Rows from block 3 of the decoder of a small masked image model, named by matrix and row number. Rows with one number belong to one neuron. Each number is 500 + 40 x the weight over its row's rms, rounded and kept within 0 to 999. All counts start at 0. Numbers have three digits each.
After each neuron's rows are labels from the 100 images, of 14848, where the neuron reaches its highest value: "responds to" is what is common among them. Only what is clearly more common there than usual is listed. The data: retinal OCT scans (Kermany 2017).
# fc1: MLP up (decoder.3.mlp.fc1.weight, 576x192), inputs 0-95
# fc2: MLP down (decoder.3.mlp.fc2.weight, 192x576, transposed), outputs 0-95

fc1.273:474526579504447512454535454535427526484496531436501459519566552452528540523463467489634484464587430467536530538546530508495511490499452502532445515509472539453482462533467484540467464488479485528558470477543428534523551582514412578517480482504452421488489507491567509461477471440478471461
fc2.273:515494568461551483498512515450504450542482474490422486468610560500451537491522543501547478500494551408486532490508523477449537520486565490489544494458491534495537450543494491485562488467520465522520452511440498441553487522536466512450534621595474526509452497465501548529560526527510448468
responds to: finding: choroidal neovascularization

fc1.198:524457526518505441546469527491570463532522442526506529477439441489523469478477511463473532447488451526451573554605444474492522502603512522489523483472486455562512492489504485526467469576443489594419470509514515602516448548431507519521491448465514504429453479547427447462511484495500451433
fc2.198:520552499511465499512450486430428563431536562553523498469482523497481492510471493465537501486442504488538521519402539459515472506516586485411546525535493527437510578464515479472509472484533455485514475476550525412516459470562507523484526460406502443530492528514543483534511527415493510487
responds to: finding: diabetic macular edema

fc1.542:512472511521477564547477541510509421535461502514480512475416503447435517485490432471466519508476549563487539546466502479474475557492581481477443515577405518463518439503483431505523503480585462510545498444523570462519525484478468466485467446577468527549514386554514565519482558436490493552
fc2.542:544515393501574411565483478514494576475557452580491546516578400512561449473480498484532533470553515462574489455482492473547529399481499544587495436499525485457527523502495618472514512482487525522451537537457552539531558488417496481514535548421522448491526503475503505509436499554536496488
responds to: finding: diabetic macular edema

fc1.22:467443547474519489493441508469550478465469475523470484529517515478460501522461470559507425525475477494504484517404455452466500431471510510487513476525453513479578549479542516508512532536479457497501517493478484526436514427524439504504567476488545477555580501491499460491521534540443537480
fc2.22:598552481551474453513531526530458511537519497513523478501421508487502547477499454483504581521505484481467454512509558599612519545528484478458500504474499455523380526490436478473521474476522532514459518510522565517562439553475537451450450421514431538430433546478596503512498467475496467513
responds to: finding: normal

fc1.292:508504558564435504486568549565496517592527572505544491490550521506521492495497510520488529493598544533427552460538491540503483544472498478477463552438521441465486598477450477535477449493500516505574445505485444455490503506512498495520487541505482499481570457480534457456502483499431427500
fc2.292:535445479515492495491527425509496543510535516491423491578468476488506525469447528536512519524533519458588389591472541487526503488495461538544506527516421475518515543481535587537526512512414447578461493571445518576544487499514459548437542483526536550492468501581436502534530472492561512533
responds to: finding: diabetic macular edema

fc1.315:506477507517459513520529460445468523542472509527557489472446467458552540453523458599513477459540452435516551468496473553408529442531499433508545479443512449486409469463558592514466445535451555474515456445559462451421507492502503589464540515502463511423510498496499459488563450515498509537
fc2.315:516446512487497465465461445456556536527454480493441556513473468471435471447502486443502510505450515569424514551460502458537477472480514505477448511515487587532502558491503491435469518577559483462448412444509480537463498513538505487574495470561490550526557470525496460474519515499504564440
responds to: finding: choroidal neovascularization

fc1.243:511466468450513491518506475518502489500515529479513608456402474506511523457479574496475480508424533491555517464536531462566465451457482528516422471490531490467539487459476526512459510408429438397523466528548458491521522351564479485455553542486484501587516422474534473497513466554469497495
fc2.243:496518471516451505542422505499490414499538485499436475556470522504485480500537525497456516484532525518383519494456532465551506553491517460554534489484510463593492509505462546489496586581522547615428513540448512477494485550470506483434492497525451436478437506539482581499520489471500541524
responds to: finding: normal

fc1.401:517558444488443533465538514510450447520531562460465502495532473504518430474482526521529519503476537533500464504497531501504508493537493527475481475486508467454517523512518533495409429506545524556587552549531542526497513458499447461435429510551484464581545459486488604482512547495521398533
fc2.401:474516502469503515529451523522499561474469518586552454533446527491485444510515497425456508410497449538490519512502453546486559494573441426517551563555528536517482509455555487530570507559539510526495498483538526469573549457481532478482492462529500536444528500488486545562515520478482496508
responds to: finding: diabetic macular edema

fc1.69:467466536525504564444504520543451472552462486484497522531528428461495503448599432458508483431541448488506532467506531512502518572473465504481472502504490493438522580454555499491469497483444472559521518536538499480447520544562510552521528578567487484563483490498577500541464509549505516495
fc2.69:451521496541568508553441498514498564482492523462462515449534460414507476509360484496497467461412497521554527498528470473504498468494450532499518439471486461495504474532431518538482491527514513508472473511529428467439482563453476567511515512489446528595539435519500483569517536585479529555
responds to: finding: diabetic macular edema

fc1.313:493451617556490460460514464404513548498443520488534468484517437516550560487507486478490496452530454531450544473520496468411516549504454538537484527489467473475412476469515521490483535457517464432467527465555479528542545443490513471449502476521516505479478483552608526472478540515465418499
fc2.313:541477524523539559582480593563461517429519542540511429485441473461501496543497597473578484499592516486512518518484503500454472471504555524451457493534537537395549497489498511559517486533469490574493521519495507516475477466502558516499558515519528556493485508601374485476482508528532481488
responds to: finding: normal

fc1.398:478576529533514584562568488542478473481518421485465520512492531495590502547549488530457482500489442531500574497509552495452535522480505516424515431572431530521558421435556460489444501421546520454488513440518604477531483530478468489511527492517486513496496488577517550493529447574497503591
fc2.398:406497474609558444489451471533571518529491469451496506481540429496465477460461465485476501463565512458500479521445532501509506491461469422452489508493549485471505529583420521444494473433580544537535511468531390514491477506431536516532479520509477508513518462494463462507485477493518483498
responds to: finding: diabetic macular edema

fc1.110:553457462540518517463473460575496451563499490483459373453494548532584423514535465576520516567481423523453483484471497467453468468519545486484499510528448530549506479491454509447556524541526556512506546507514538510475511469476524549506533547544513457568567496432503503449430575464436473550
fc2.110:488444524538433516537438415506521500513486527484456573536525534509501547543520518456469525515493540495569510580470499468591494437443473574536494475493513546438476579543510490549464548529528493512485443501503529502445442552496532541573560501571578547486496541493477493553475462443534514438
responds to: finding: normal

fc1.211:450500472524413504540519557523447481479482515470511507493561462551479481492449535443522547462416498544510534509535500540422506536502419492557459469497508444518582486475481548464480543453451484481554518455488455482497492455471496592475558515512552486468526476535475523471598566455520481480
fc2.211:551447438433404523571479525482511599500508440502442545484524524466532511507509501530516465530491478505464523518499503465420525545507495553516544474509497518571563454488529524472583525459500538508472437500525462487472486511535491550495558524551533549520495476495510520558490563388442554473
responds to: finding: choroidal neovascularization

fc1.12:526588497533527477484504518478488484506499549478547488552472549520493541495438485497488551436523579425516490495535528551611546486534577529468474524469507459432475525495490520524522462566457498559512485501593451510444440529537477489465459546470460459546462464468553489443537494525531470560
fc2.12:486466548557532524476489503492535532461521561477491461461567517509494493551498472508457449531504507458523558558482522488510451497534456470513479504517544526514482460445584526483548539508422551424516525556468494456520553433377519516462530463547532469489481540519501525453522534523491574431
responds to: finding: choroidal neovascularization

fc1.442:528540548545565476466462543556497547488485396433500508464520540476504472471481492488557499526501520420558483432520513533487534475526552453480536543519474470524522554511557467456521448468495484508489513484466496548557521472545547514461535539477506506471453461486474482531500519574525479516
fc2.442:460555492487391563483566499514455495470478535589498522579529487517459499535508519467475525491491473578478445498512571437507471546473526525533527474505520421502515443532466487564451514460558502568486470586452567541453470420479516537461524523500523483475479510434517512427442476568510509522
responds to: finding: choroidal neovascularization

fc1.390:510510477527491487519450459537499470533513471521487484534507493531494414544445526470477535516483593490536486569535542523554435512550461491463545431505419515455465549484537514557448462510460484476572531469504493514515582404522555462457525471501511485475542547498471441505504511484553535483
fc2.390:514512502493501500523525534491468503551512474517520527472571524529478566460515481530576417547551402449468538478407461508483592528523468487533503551540547459593603435491496520473535506466519536454524519537517486512454500572437453546529440525521522529426477494509509521483524448621476467470
responds to: finding: choroidal neovascularization

fc1.448:461484484517500452491473486553559523466547520508518446487514493497485569468491521526467495487487486519448586484619497538518461564500540560508533475472461468537482532484464555534465430452487520494517459454470486497461533422546471500417464487496494501517487435497551569409477518478499487479
fc2.448:510528468492480423524464446553494542458513481485593491549479480495507426507530519533476471618539534494501433517480475478527534531511525536486511537407470414508433555535514465509516422496448509521464449529570543485494482511504455490500538443493526466533510475539543465541537582509558561469
responds to: finding: normal

fc1.299:551513552536546453486577538491553469495523515484463567480445493474461529494482583535521536420478502491530524440454492529491492545453468557500499553533470554451456581480479514515432554569457481466484489401501447532531459511496545503499504495430434482554481504398476553450461500573558461562
fc2.299:487513494491457474507477467515507512537523565507492514469416496506503494506510443486472505548464456530546540471498525542477554520532513473503595506489472436485488493466480497523468525449564539490547512489479485476517592487462514487489439458480455489469507501514599550486541458457452503438
responds to: finding: diabetic macular edema

fc1.312:484517521505449484483483482485571522491534488475443547522518517520501469479473468484443489432502446529511592524585507540405477514522498460495536446438502498523467491471479473564527478513500521512530480482442522506469492468481558547528560516540418492506476551475587446521438524459465466492
fc2.312:526563434517538528481412512561476480442471461521530513570521530521495557524516421490483459530544540443448500568497535557546516485471514584501540536596494491504563443551524526498509557476511484469557455459509449534509478408437518434476480489497585464518498485500507571501547537494450525499
responds to: finding: diabetic macular edema

fc1.26:497533477509517489523496450457447538445520499554498507519466526501471450502533460458503504503515488504562564472538512505463444423534523515490529515437476524449478535540583530455464564467518470466496388522474540485542535471523540527533495561505503542549594521509482553505471399535414536493
fc2.26:527524491491520510511543504503526539535571478515484509468494419536486435568476527494492525455475534510546541444448427451496506464525444558472511429460428507493493442454561531488504456496459402483445543574491485489504467445460481560429439491470481527521543497514467514519456526576455508541
responds to: finding: diabetic macular edema

fc1.554:509457528558503562557504482579502454444533519474518463463513488505542458546440460537503521416463457479477550405434464499466505509530469508466470479492558548491514475498514579439413537547479532452474478506417506484559461479476498492475511428441499471488545482555527529508484532491453514489
fc2.554:505444531500523452464492477402530472532463498519504530476498552507476515451561498540534564510510461484558503548516534509570575548527487476478487530488480455543512473473501501451524486461575493501525531429486490484518502585422476524581444504526490504509501488435427490510512405540511456477
responds to: finding: diabetic macular edema

fc1.59:538448477596494559477516495606499499440481472518537584460415495450491549500467392456479513499549566430458557544508503485509509499490546525527470478531446527503449569467520462482494546430556527530499473520472560386568475472444465501521503479560487539452533441505553541536530470526471473472
fc2.59:521519533419496549547452506455545573536454430559506434486499477496462431517456548425464490494488492524500487487443497493509463559498496480518517512520492528467520524481452550558527515564475530523423417514490521518545548566451568459543469473445603500489524549476540498517466450481502541484
responds to: finding: diabetic macular edema

fc1.125:546498431427457557496534468504511528508541554487513504539465446477503510500471499551448525445487482481547470514480556517429588467506446485517517508450464451505508581486535423458477517527521496538430539506500460529539425458525479615476465442488459486480559521469551515559544543453542529508
fc2.125:548514522490516463475428458498512531467503495457442544528513540520471476480493524485478463499500528551438488497408424496501527512515550578504494539503544509490507441528523540519516511444526462462498407551513447541504530490501393489516549520580417508438545428560466508402473505478469441484
responds to: finding: choroidal neovascularization

fc1.187:477474524529512510478500489445440540512526444489462439478443519468565488538542513417546478543495498510468559510526421486498453538595561470465528488504519567483532504501425415514512435486499473432493593492541479507561590522559515497527523506527540449472599500552429482520517537483460496486
fc2.187:408472521433529511447439488568564525508485521519494513511504523527518450485520529482530583456479583516448453426531533460492526507490459416472515482531456523523478506553539507488515539533573396501515500471500515532522479558493525512467493459517570476486504576529558481521541500505483416499
responds to: finding: normal

fc1.418:601486480519491508508484547460438480520482497561458467515506503472533472481471481543500514489506471505438460493529481481511485513511404461511428411489501508498523559597546490512473542507431435451476426457495466480502530406388416487577494528470482544549484514503477471471539474529474485499
fc2.418:515599473485460526487516489417425539448583507476559523530499514520470497468508467473483496514490508504472451524554477521448509486472586563519517467497489458533485568419521551534484431540516540495457487489507523505542421504567458473473465476557447430457562487470483433525523541422520473503
responds to: finding: choroidal neovascularization

fc1.443:449553492424502521471552503529514447494505533481419481477432495536477488494537547463467532520456411595473452474560489444446446590500557446495563428521539520431498521477487536559522534518473517435472526520518462484509473480538486496535540508437526486539524484493506418441492508494515558485
fc2.443:570461490500515494495514496492529527538511506484485470387545571494538462450450546481554502496510535439589544449458537470497460492509497461453499451496524629507438491478466513453406464503498447464469456476540520489487409530509437442551551510479523477457526512485552506572538452444468454554
responds to: finding: normal

fc1.170:453428529447441423489456468518531460485539508474436431546537513448565509477513565508535469481479498524546514548550427564559508430545540466506522449522467502514531498501514526500508482412442437509465457465510442478470435433528507510582488546538507506502499540520538457479506527568494553505
fc2.170:523469521517499577470505528567562529511430494525589400504529499510454523478489482475463533462459515504533533558536586468490502535452454490497524503421531534551496472489469427546470566556550496468512487535540426499567561419496522446465499456568538513512482411520443477555504486465445501508
responds to: finding: normal

fc1.52:584482556510548547504546484507452477480530478493486462544482443498492486452554493503572555508482462550557456499489524503482483449454522458510548517522469504500542485474533550517490541544461520511477558540557447514508541519519483505500566566500494524542549489513491512546550485567474518456
fc2.52:460592463457387474499509537532514490497514511560584569526510549485449534452473456511462458546592507483404512511502484548550518537544475522551515491465544497514477542483444497507509458489503504463442469510427542470539506455496472440484461443538480474474517500550521490509435569456512475484
responds to: finding: diabetic macular edema

fc1.522:507447429505536505504492477496495512539564549568505497390514516465431476503512488562530488585476532482504512500500437477482490508513500541527429445481457514438480514482494549466451576479495485579471454523579469440459540489574555527538481503501566515459489503502517492576509541518517564370
fc2.522:515481529486588495463499542536424433472521523455488493545530554497551525484513521491468484463486505458484448442579518520565540485373563509459450538479552465497457463484491456601520497470501545465584563546484509619504414522553454429455493505552482532522422543545525513520447500518512478569
responds to: finding: choroidal neovascularization

fc1.399:514549456512509478453533426428443496573516472506455448519516488546539449584421549488503517528525448505487473506583558489485533565529564462484553462486527530474561490470465534517507442526490478478497544480532489593450532411550450526533485549451517450533511573503473600457381537504433500535
fc2.399:468551540383503571477533505535509517468451478513481460475569510498577484506493548483442472467483512505512500548508490497487426464466500501522526495540507591513507513466477527505506453532545522581492453493501495499507506530513569472484470452521653517488541448498562453462518479503425533512
responds to: finding: normal

fc1.209:468561492476533501400444523482533428561446470507466553473420437544543508464570490473448471545501491517545478389428449477546515481487462483486542462481426487470517530474491493450537497552467493511436502479549470512470495528499526464545460470457476460491505464500508463500446434501461434456
fc2.209:565462521470486572578552441497433532438547528472538462521593513492464522598442448511559523413480475432462552556613544482463493511459546550516484567544551569557494460556529490563479509469516501516505538499487531455507507461522470518553479484581568551485483542484517518514495542486509495528
responds to: finding: diabetic macular edema

fc1.267:452450514486543482430467458494516467594479461454500499529455417551532566507571560441497453454507546473523531549508470465484560535526529494465529527517500500565467531607503537534512510494524484508428487572465482483525568552488460539458428427514490598490520445572520537485482530463543576528
fc2.267:495508457495458483480525461515509458494569538560540505473508440477481527547475469540491443533491478510483505556523508567484485488439549459546571460485440515570492555462512528510570535511482556527506550520431552489504484517465474539513479463463522565497478529503520515571450521509507517522
responds to: finding: normal

fc1.44:534490531548531547520516520547464512523496452453594550503474498519473454439501505497531523491558484525461485535461458461571520488516527482447576509494487497550504575485581467462454538495394471475544444489494530443473512437571517531515504526511533500537529476518545519509549508550422429490
fc2.44:476578447467440480525455520502530458528487471452513480519510459527479507472461477573536501526482543462510498539524490431471429446557499457469561463506470482564488524493476502483414472545459563485502457465499475438483520519452489565493472518489493569502492497569464513461532491469478544460
responds to: finding: diabetic macular edema

fc1.1:477510515516526520522502578614519479495488432509443491519498476462509537482390552518560516519531579576495552454535419481450498491501506443538512521564527509408531473555534535550532562562497494478466525517397469452526524523515515479540554534472450500489498448502445448538529521499431538474
fc2.1:415469478469551523521467529541571476490476518527478544509502507474435427482503486506482483517488435514518491481523474501529490498510474503582475480550461529457519547474581471461578410567519441521542493480520544534466485450460520448466464535572558494511508533509465465533543475454560510512
responds to: finding: normal

fc1.551:520531523500525508444441509502460554526478532447535504481521492503516526465501434456541504486601522433496425551505561471514548462496513485506500586453525431460449566480486546490518491481516491553402451538510554508525471509522510573498511438496478500556493513438617533477551479566497451534
fc2.551:418463491451500501539433520523567501477521463449465488509511479566483476568483544507430500532466536524533520474527491467455480491524432483524507430524460488469440480538513550503488494475485476469546516519487454496523574463453535497440477421530513489504509468582450478433479471537511514483
responds to: finding: choroidal neovascularization

fc1.517:488488543487494512487538539472388441523571460508496468450456509503461480473519517480528434530523536490449517415591505486486508488474437502516511437497519522445481512503453509550525564519468520457528481471482511451415533480459533527459486485435521494531456445413460473467495546559517470500
fc2.517:505501458504483497545488446488537533521530570508415532524538423476502454518479454454437466505500477451503519500409460508488490459509495505532462527539490550511520454492493473498433460501573522517534628508465508514551484511497469472559486466494472495516561521568502573585503490444559445545
responds to: finding: diabetic macular edema

fc1.377:540518511526469497476486472463468593489529448432487532528486473495437507453476511510577504538531498490473479395540502535493453520558546519427497515472501502506528517522440544544532552561519503595555447433481452535482554514519529525507560529504601495525548483400442503489487501576436560479
fc2.377:474475476480497421478526468553429481528540546506488543519538494499497483506479468498435417474496507479495486491512436537440489431509480472481518509551554530479526412469452433445453434480524523427461554569451464565450470534578523543462499528492449549506432474598523440523508462467518453589
responds to: finding: choroidal neovascularization

fc1.3:474567549581486510447489526510568410424516452555489523510522439516519544543541512457566511514509537531492506511471502493444548573512530566528521546516474494484493504561609475482586504483438512454589477541512518487503531480485469456499528553537534394458465491482525519411487484517527541457
fc2.3:529501432477423528568476482559472533473488565538418503446439488515508492523480554513498498568486450480443460478491485528485466477468529478451416517399506435526528577407521440501526465522457470550474574492471563512577438468487585486541484494493453523508460557493447506522522468467552505520
responds to: finding: normal

fc1.85:553504445541555506529509494479554478514515489488574491531503495501479537493490538534469575552475480484478526541514541535568481475537486493492525484507511585525510551463500458489437519549442487512526499442456431510496466476480516539556481471528444471509446474522454491520502553460457461494
fc2.85:462510508436537524422523492505477521502478534468550589467600528443481528521435469533560502550484520506466448490459514541480494427560473557426486461454506419517432506493476549487415471510484528546592475503536535468468446509493425538477604544547516412499481455473530512494507489515562488476
responds to: finding: diabetic macular edema

fc1.135:445546525449478514544587496485499554492462539519556441512527524476511531436504472523503512416558553513466537471520495515518480546502563532500526515489473460552441476468484570530445534511585432490442495480504477520434510470455573471502496484456540529561537403514575538431483519516473490551
fc2.135:533484546509553506535490502492442477486575502495509494505604421465412454509542528524495475561504461523494543521490503541467548484536448562496508486555472414487515507553552434422509450509471552504506463495514483487565562576472465549486590468506462530507449540538497495513446553488544556465
responds to: finding: normal

fc1.58:444472506570538418567509447548559543494481486517503504508493503435457527479555488453510558469515513535513548479480439506510537422556441524533470479502563500483502460571515473470483487462466574488492457489423471521475483603458489452455501566552464494442491516515503451480590579441511475468
fc2.58:428540533393512542484459487455466505531544497540483437529536514505604453561508543469494520496454449535481485547558507496494477508473486489501547543455539607527564479496434509537503453505557506490504491520517527537525581480533513575519561447442554487584567464478596546474486544538457469480
responds to: finding: normal

fc1.119:472486461524496470581533489538560488561592585464496461471521562496428497435486445524466472495510446517569507491506471470519520579549513466519552579447550493483522570499502549596512559527475515475494443418507462523466509551494518465438512503513509531578435517532490495520539474482483502564
fc2.119:475440489526602450400472520557504532472525427476492553466517510490524554569450560561505504506515531542489392493458485485466555442508533465461508467606526506495490446502495570454436474537479501502593583489503507508504484512518536558516435534600495459517539480535508489514496477483514478454
responds to: finding: diabetic macular edema

fc1.18:484500467505550556485527532496478480522512456493471476486477464507548578505587480450485498418551434479448462493469540472497499500467495410537519567530473544564500499523565435534550451556485494414538533497520507522518462544424417539507438527566445493489436506480566467485466497503401478558
fc2.18:549514553472487448428511466489449539437464473518495489521533550455451506514465529484473485541474531453527543515502430562537562526474486593480507492470516483452467500490532568508461433470475482566533471526470455515490529523558486514570540548477472575446543523483475503484556491462524520440
responds to: finding: choroidal neovascularization

fc1.179:452558498515496453440520502512510524533485451480501473498519442547543471486504452483529478388475548470496482494527451499451530528451464507434581569494528491519523481581496471518451523485464527518556448452566483463545478505497523546512475462479495542517504522488444490478486489507540443488
fc2.179:491481490513541509503461443497542452503502494467455473485541519490468566508523460514454479503567522431596559472483503513519443440480491519559506403462478557453417452472556534573505516499449434603459481553477544424489517461527515467511480525493466520464510503523488430527452461498495430508
responds to: finding: choroidal neovascularization

fc1.272:455455490483452472551490494516492522455438511522519451490569493564518546479549503430489564553410474559435572507482484474485517542529540438500564490562533511444490502509497577499422471506537557571474467535515472482516542557522512523513428568495522506528509477455473536567471512560505455477
fc2.272:554514531467473457436553549457561477529559514502524545513452495478486445482482441538437510520549476499628495501470557471438513451504467521512485421462499530537505487395470485575555499439497453468463534510549490544410428480495452473478537481537459459558581508519527455476534466516495511551
responds to: finding: diabetic macular edema

fc1.15:473452510452522535463490518515486516464570523562497501487568459529532475512476577504495482537416537515485504500529556505457480516445451481518507483497468497531523570489518510525508528571453466495481450433519387467556561510438514456522554520452548496472500464548490512450501533459437499392
fc2.15:505492442513548525527463577519549493457443482478484462449470441450552470471467477532520524509467506515454493469494543454558536483543491561521534413548454370579529558469499548443526583420538530459522477502522474496464529499478504541416568502459445543466542512542492410514473520536482498469
responds to: finding: choroidal neovascularization; finding: diabetic macular edema

fc1.480:478530513492572489519500543624486489533528548503487547478496498527557485494576527534498502495532530502503497529513488502514566501565392485554536518557581475494506537501543457492516508510481461474480628534481468480466466478454562438544513490564563421522512507476532509511548453526508537497
fc2.480:520449462533499475507531502419477449546519477460526547532539489489494479495477543438523540529489475544545527509427485457499437444540529472450577500463448504552522487515474500525433517582524581446502484530568488507431484537563436494430518416459541556495564424535468511458452480455533503546
responds to: finding: choroidal neovascularization

fc1.539:526504458508531507549518493484468551475548486492466491465581503453490532509523519449489436449521509541418571399522469517469486443514564459536450501483506505525452530526464468443510545520504476408511553555470493501489544523541460495469480468490520493383572481460519482473540539544558516544
fc2.539:472461540446513544397468538529549495444464494515541536403484622473472490455437459455513535567508514491491514468586451462482497498507513471536543502577452534469508508532545489532514475539484442508507507497472571525480501533532560421498502564548555525471541523495509469482523451498425432469
responds to: finding: normal

fc1.467:513485454525541475482486588483427530606502549492508507480492509471502414585545564499423440479488455560446496483495437570469534473485485459471477471474463476544532551546464477577481517503530562490484513477559527550463498589496525465474558358551478533528551482490488546492514548494442490464
fc2.467:560510486561510554565527498510498523473487478505546456484453511471503558546509478509508479498486577457532563465438541515535532465534493537469555524509528537483459490495409550452511494519433550493494531555473546539550495396520532508510477461472532441543457563460529514545515473428574567571
responds to: finding: choroidal neovascularization

fc1.341:491551508526504515542579548567454481462540472519442501434480522515554454504484566563575539494512524569524557487533526485452457478548513440494505469551508527453507466516482530570573538526474477488515512480491513436525491537493469523492571510515473483504525542596528483503519517477499580514
fc2.341:465455467451537552546483454584494575554525498527469523481539498524469439492455560468472485510482487503486512480524514453517465486500437562544489523533503575424511530548583475473506458507525495509534501444485483504457439516466542508522484511592526514527519526536444496497545526488523461507
responds to: finding: normal

fc1.573:517525501529432556547518497466442522438520507481549486521524453495479553486476505566483453528437507514508555497490457473552550526581494424460430599491474476536483602533520430568446507540504439446518422489464462499499501523585516510474495469505533454464520470445399559508498521523501466494
fc2.573:431525508478459539477536508486562426512542465547480501498495531548494463519542464451512545434469544505540453497442508424487479527484553530525574469500537495480553481507530545548536530466532456534493508461613478476477477483488488517516428462575416452456515386511568413454432463557421492473
responds to: finding: choroidal neovascularization

fc1.232:568454503524468514484467544519464444484424450494571473493485494426442519491496493509490470472537483585539503466535508476476501499502556464524475533543451548492514445537453479530500494511485485538458423455447539485506515466476499506553522426521444543513575442461572519525459511500564435497
fc2.232:457537414505493494515468487517510507534478508514509504503530467529486607498480491453518507532505564525511567481505543475534583490449412458599492494470564505488492440606516510483448520445541480498487568539372480468522505500476530485486496568460500489524495545515457518547582495468456550466
responds to: finding: diabetic macular edema

fc1.298:530465494537508527465567444518524531446489538535570442474462497533493541476584502533504477526521589397510503501488532573428492492489540508543499464492462449512512475555483457460536544452615514551524426437507497503563460455547471478453543476498532568497447481524515503480491522497470479464
fc2.298:557508508479505492457475503554526556579499552475490491566521523517524460514433526453485556472466500580512462533489482474544399491507464425484505500532474531445422485512517551454436492604457465498468571546516501549499502516515602528577450549486529451505512507544472525493491477436503467544
responds to: finding: choroidal neovascularization

fc1.184:513487542505511503471513473455493515558445451534454504526485535474534529475401469564486522569518505434491498425587450484465484477471417518517519508520549501431558534534518469538488561484483422514530472502498558504547453447489567470473500524479550538472452587470529499511502496531517448478
fc2.184:504581496448425529532493558545578516513522543504445568518518503491549528572505465459495549419531483482522507504455462543558452523472574410534478417532562509503498521511538483574567458540527546488475529473533495542460523488553471535496526514471477511489444486533456501509456467449446463548
responds to: finding: choroidal neovascularization

fc1.470:496488454395505498569460438418481514506500532473501490425449544507490567538535508505490509498425458541488510443516481431535479527503401446508531463481491503486481441499545492547444593541413473417483477543522462563515450465573506463560498524529551502462555487525432436473430448527490532570
fc2.470:543474540571453535438539523505470547456480434541464487528552464504512474441478552481476485424507496518498495479521502507534494441517513533551491540525458479526523540449471531447571497480524560482489480487508552509537546590543577543458492513555467560513446492417493489510524505487480443537
responds to: finding: diabetic macular edema

fc1.40:448514487499464513527564486513492513549446432514511495500470493487542514507555463484416436447485519496474545565441432457443486558494492513523583528492526464532565565505499542572542492490457478501522496544483382503566500482504541495488507541540531452472546464533466470450427453606563460483
fc2.40:558573535487493556505547495491524497488547477490387504496485497457503497489579525478516462532489509538497515524587496511504542485525530506472405462558454540476475488488465483434460485519514513469477505441560519534504517517515529433472483482528474525469510451416512518496562508437572468438
responds to: finding: diabetic macular edema

fc1.83:525511480509465586544475495480477496590424531450508496533493467492474530453491439559474531482545521583516508493525495470541471456446497516537505451516492470502501441483495490479469581420460439483499502424502471582434481455476433493564449495516558448484495465537462544460495488479443480540
fc2.83:467483455488497485510407496488512483474538433518562415498479561555493483535472581498517546482529536484475533473548485511576542476560528438511423514501444491487464575507426427480471437507462495499454460567582554531484440496499469493545551518539433397543462506531555455505489484477458525527
responds to: finding: normal

fc1.14:494534477448498487523505467478521512546548494500514562530431524519374498518453462522433525515483523520474489510493525545489467533505457544458486537455533490516523533433521473495515514579495496521565483471483517488548485467476545499465446535493557539525557496526452536514479516476461447466
fc2.14:428444461516520497455454556548497406493410506449492462431528502511514507524541476446518488499544545457474456473488485490441460485532566479468525418533544534475541446506536460467463488447569486554521458517490555510470565525481578488502462524495492474497418491536469480482480433478541492548
responds to: finding: diabetic macular edema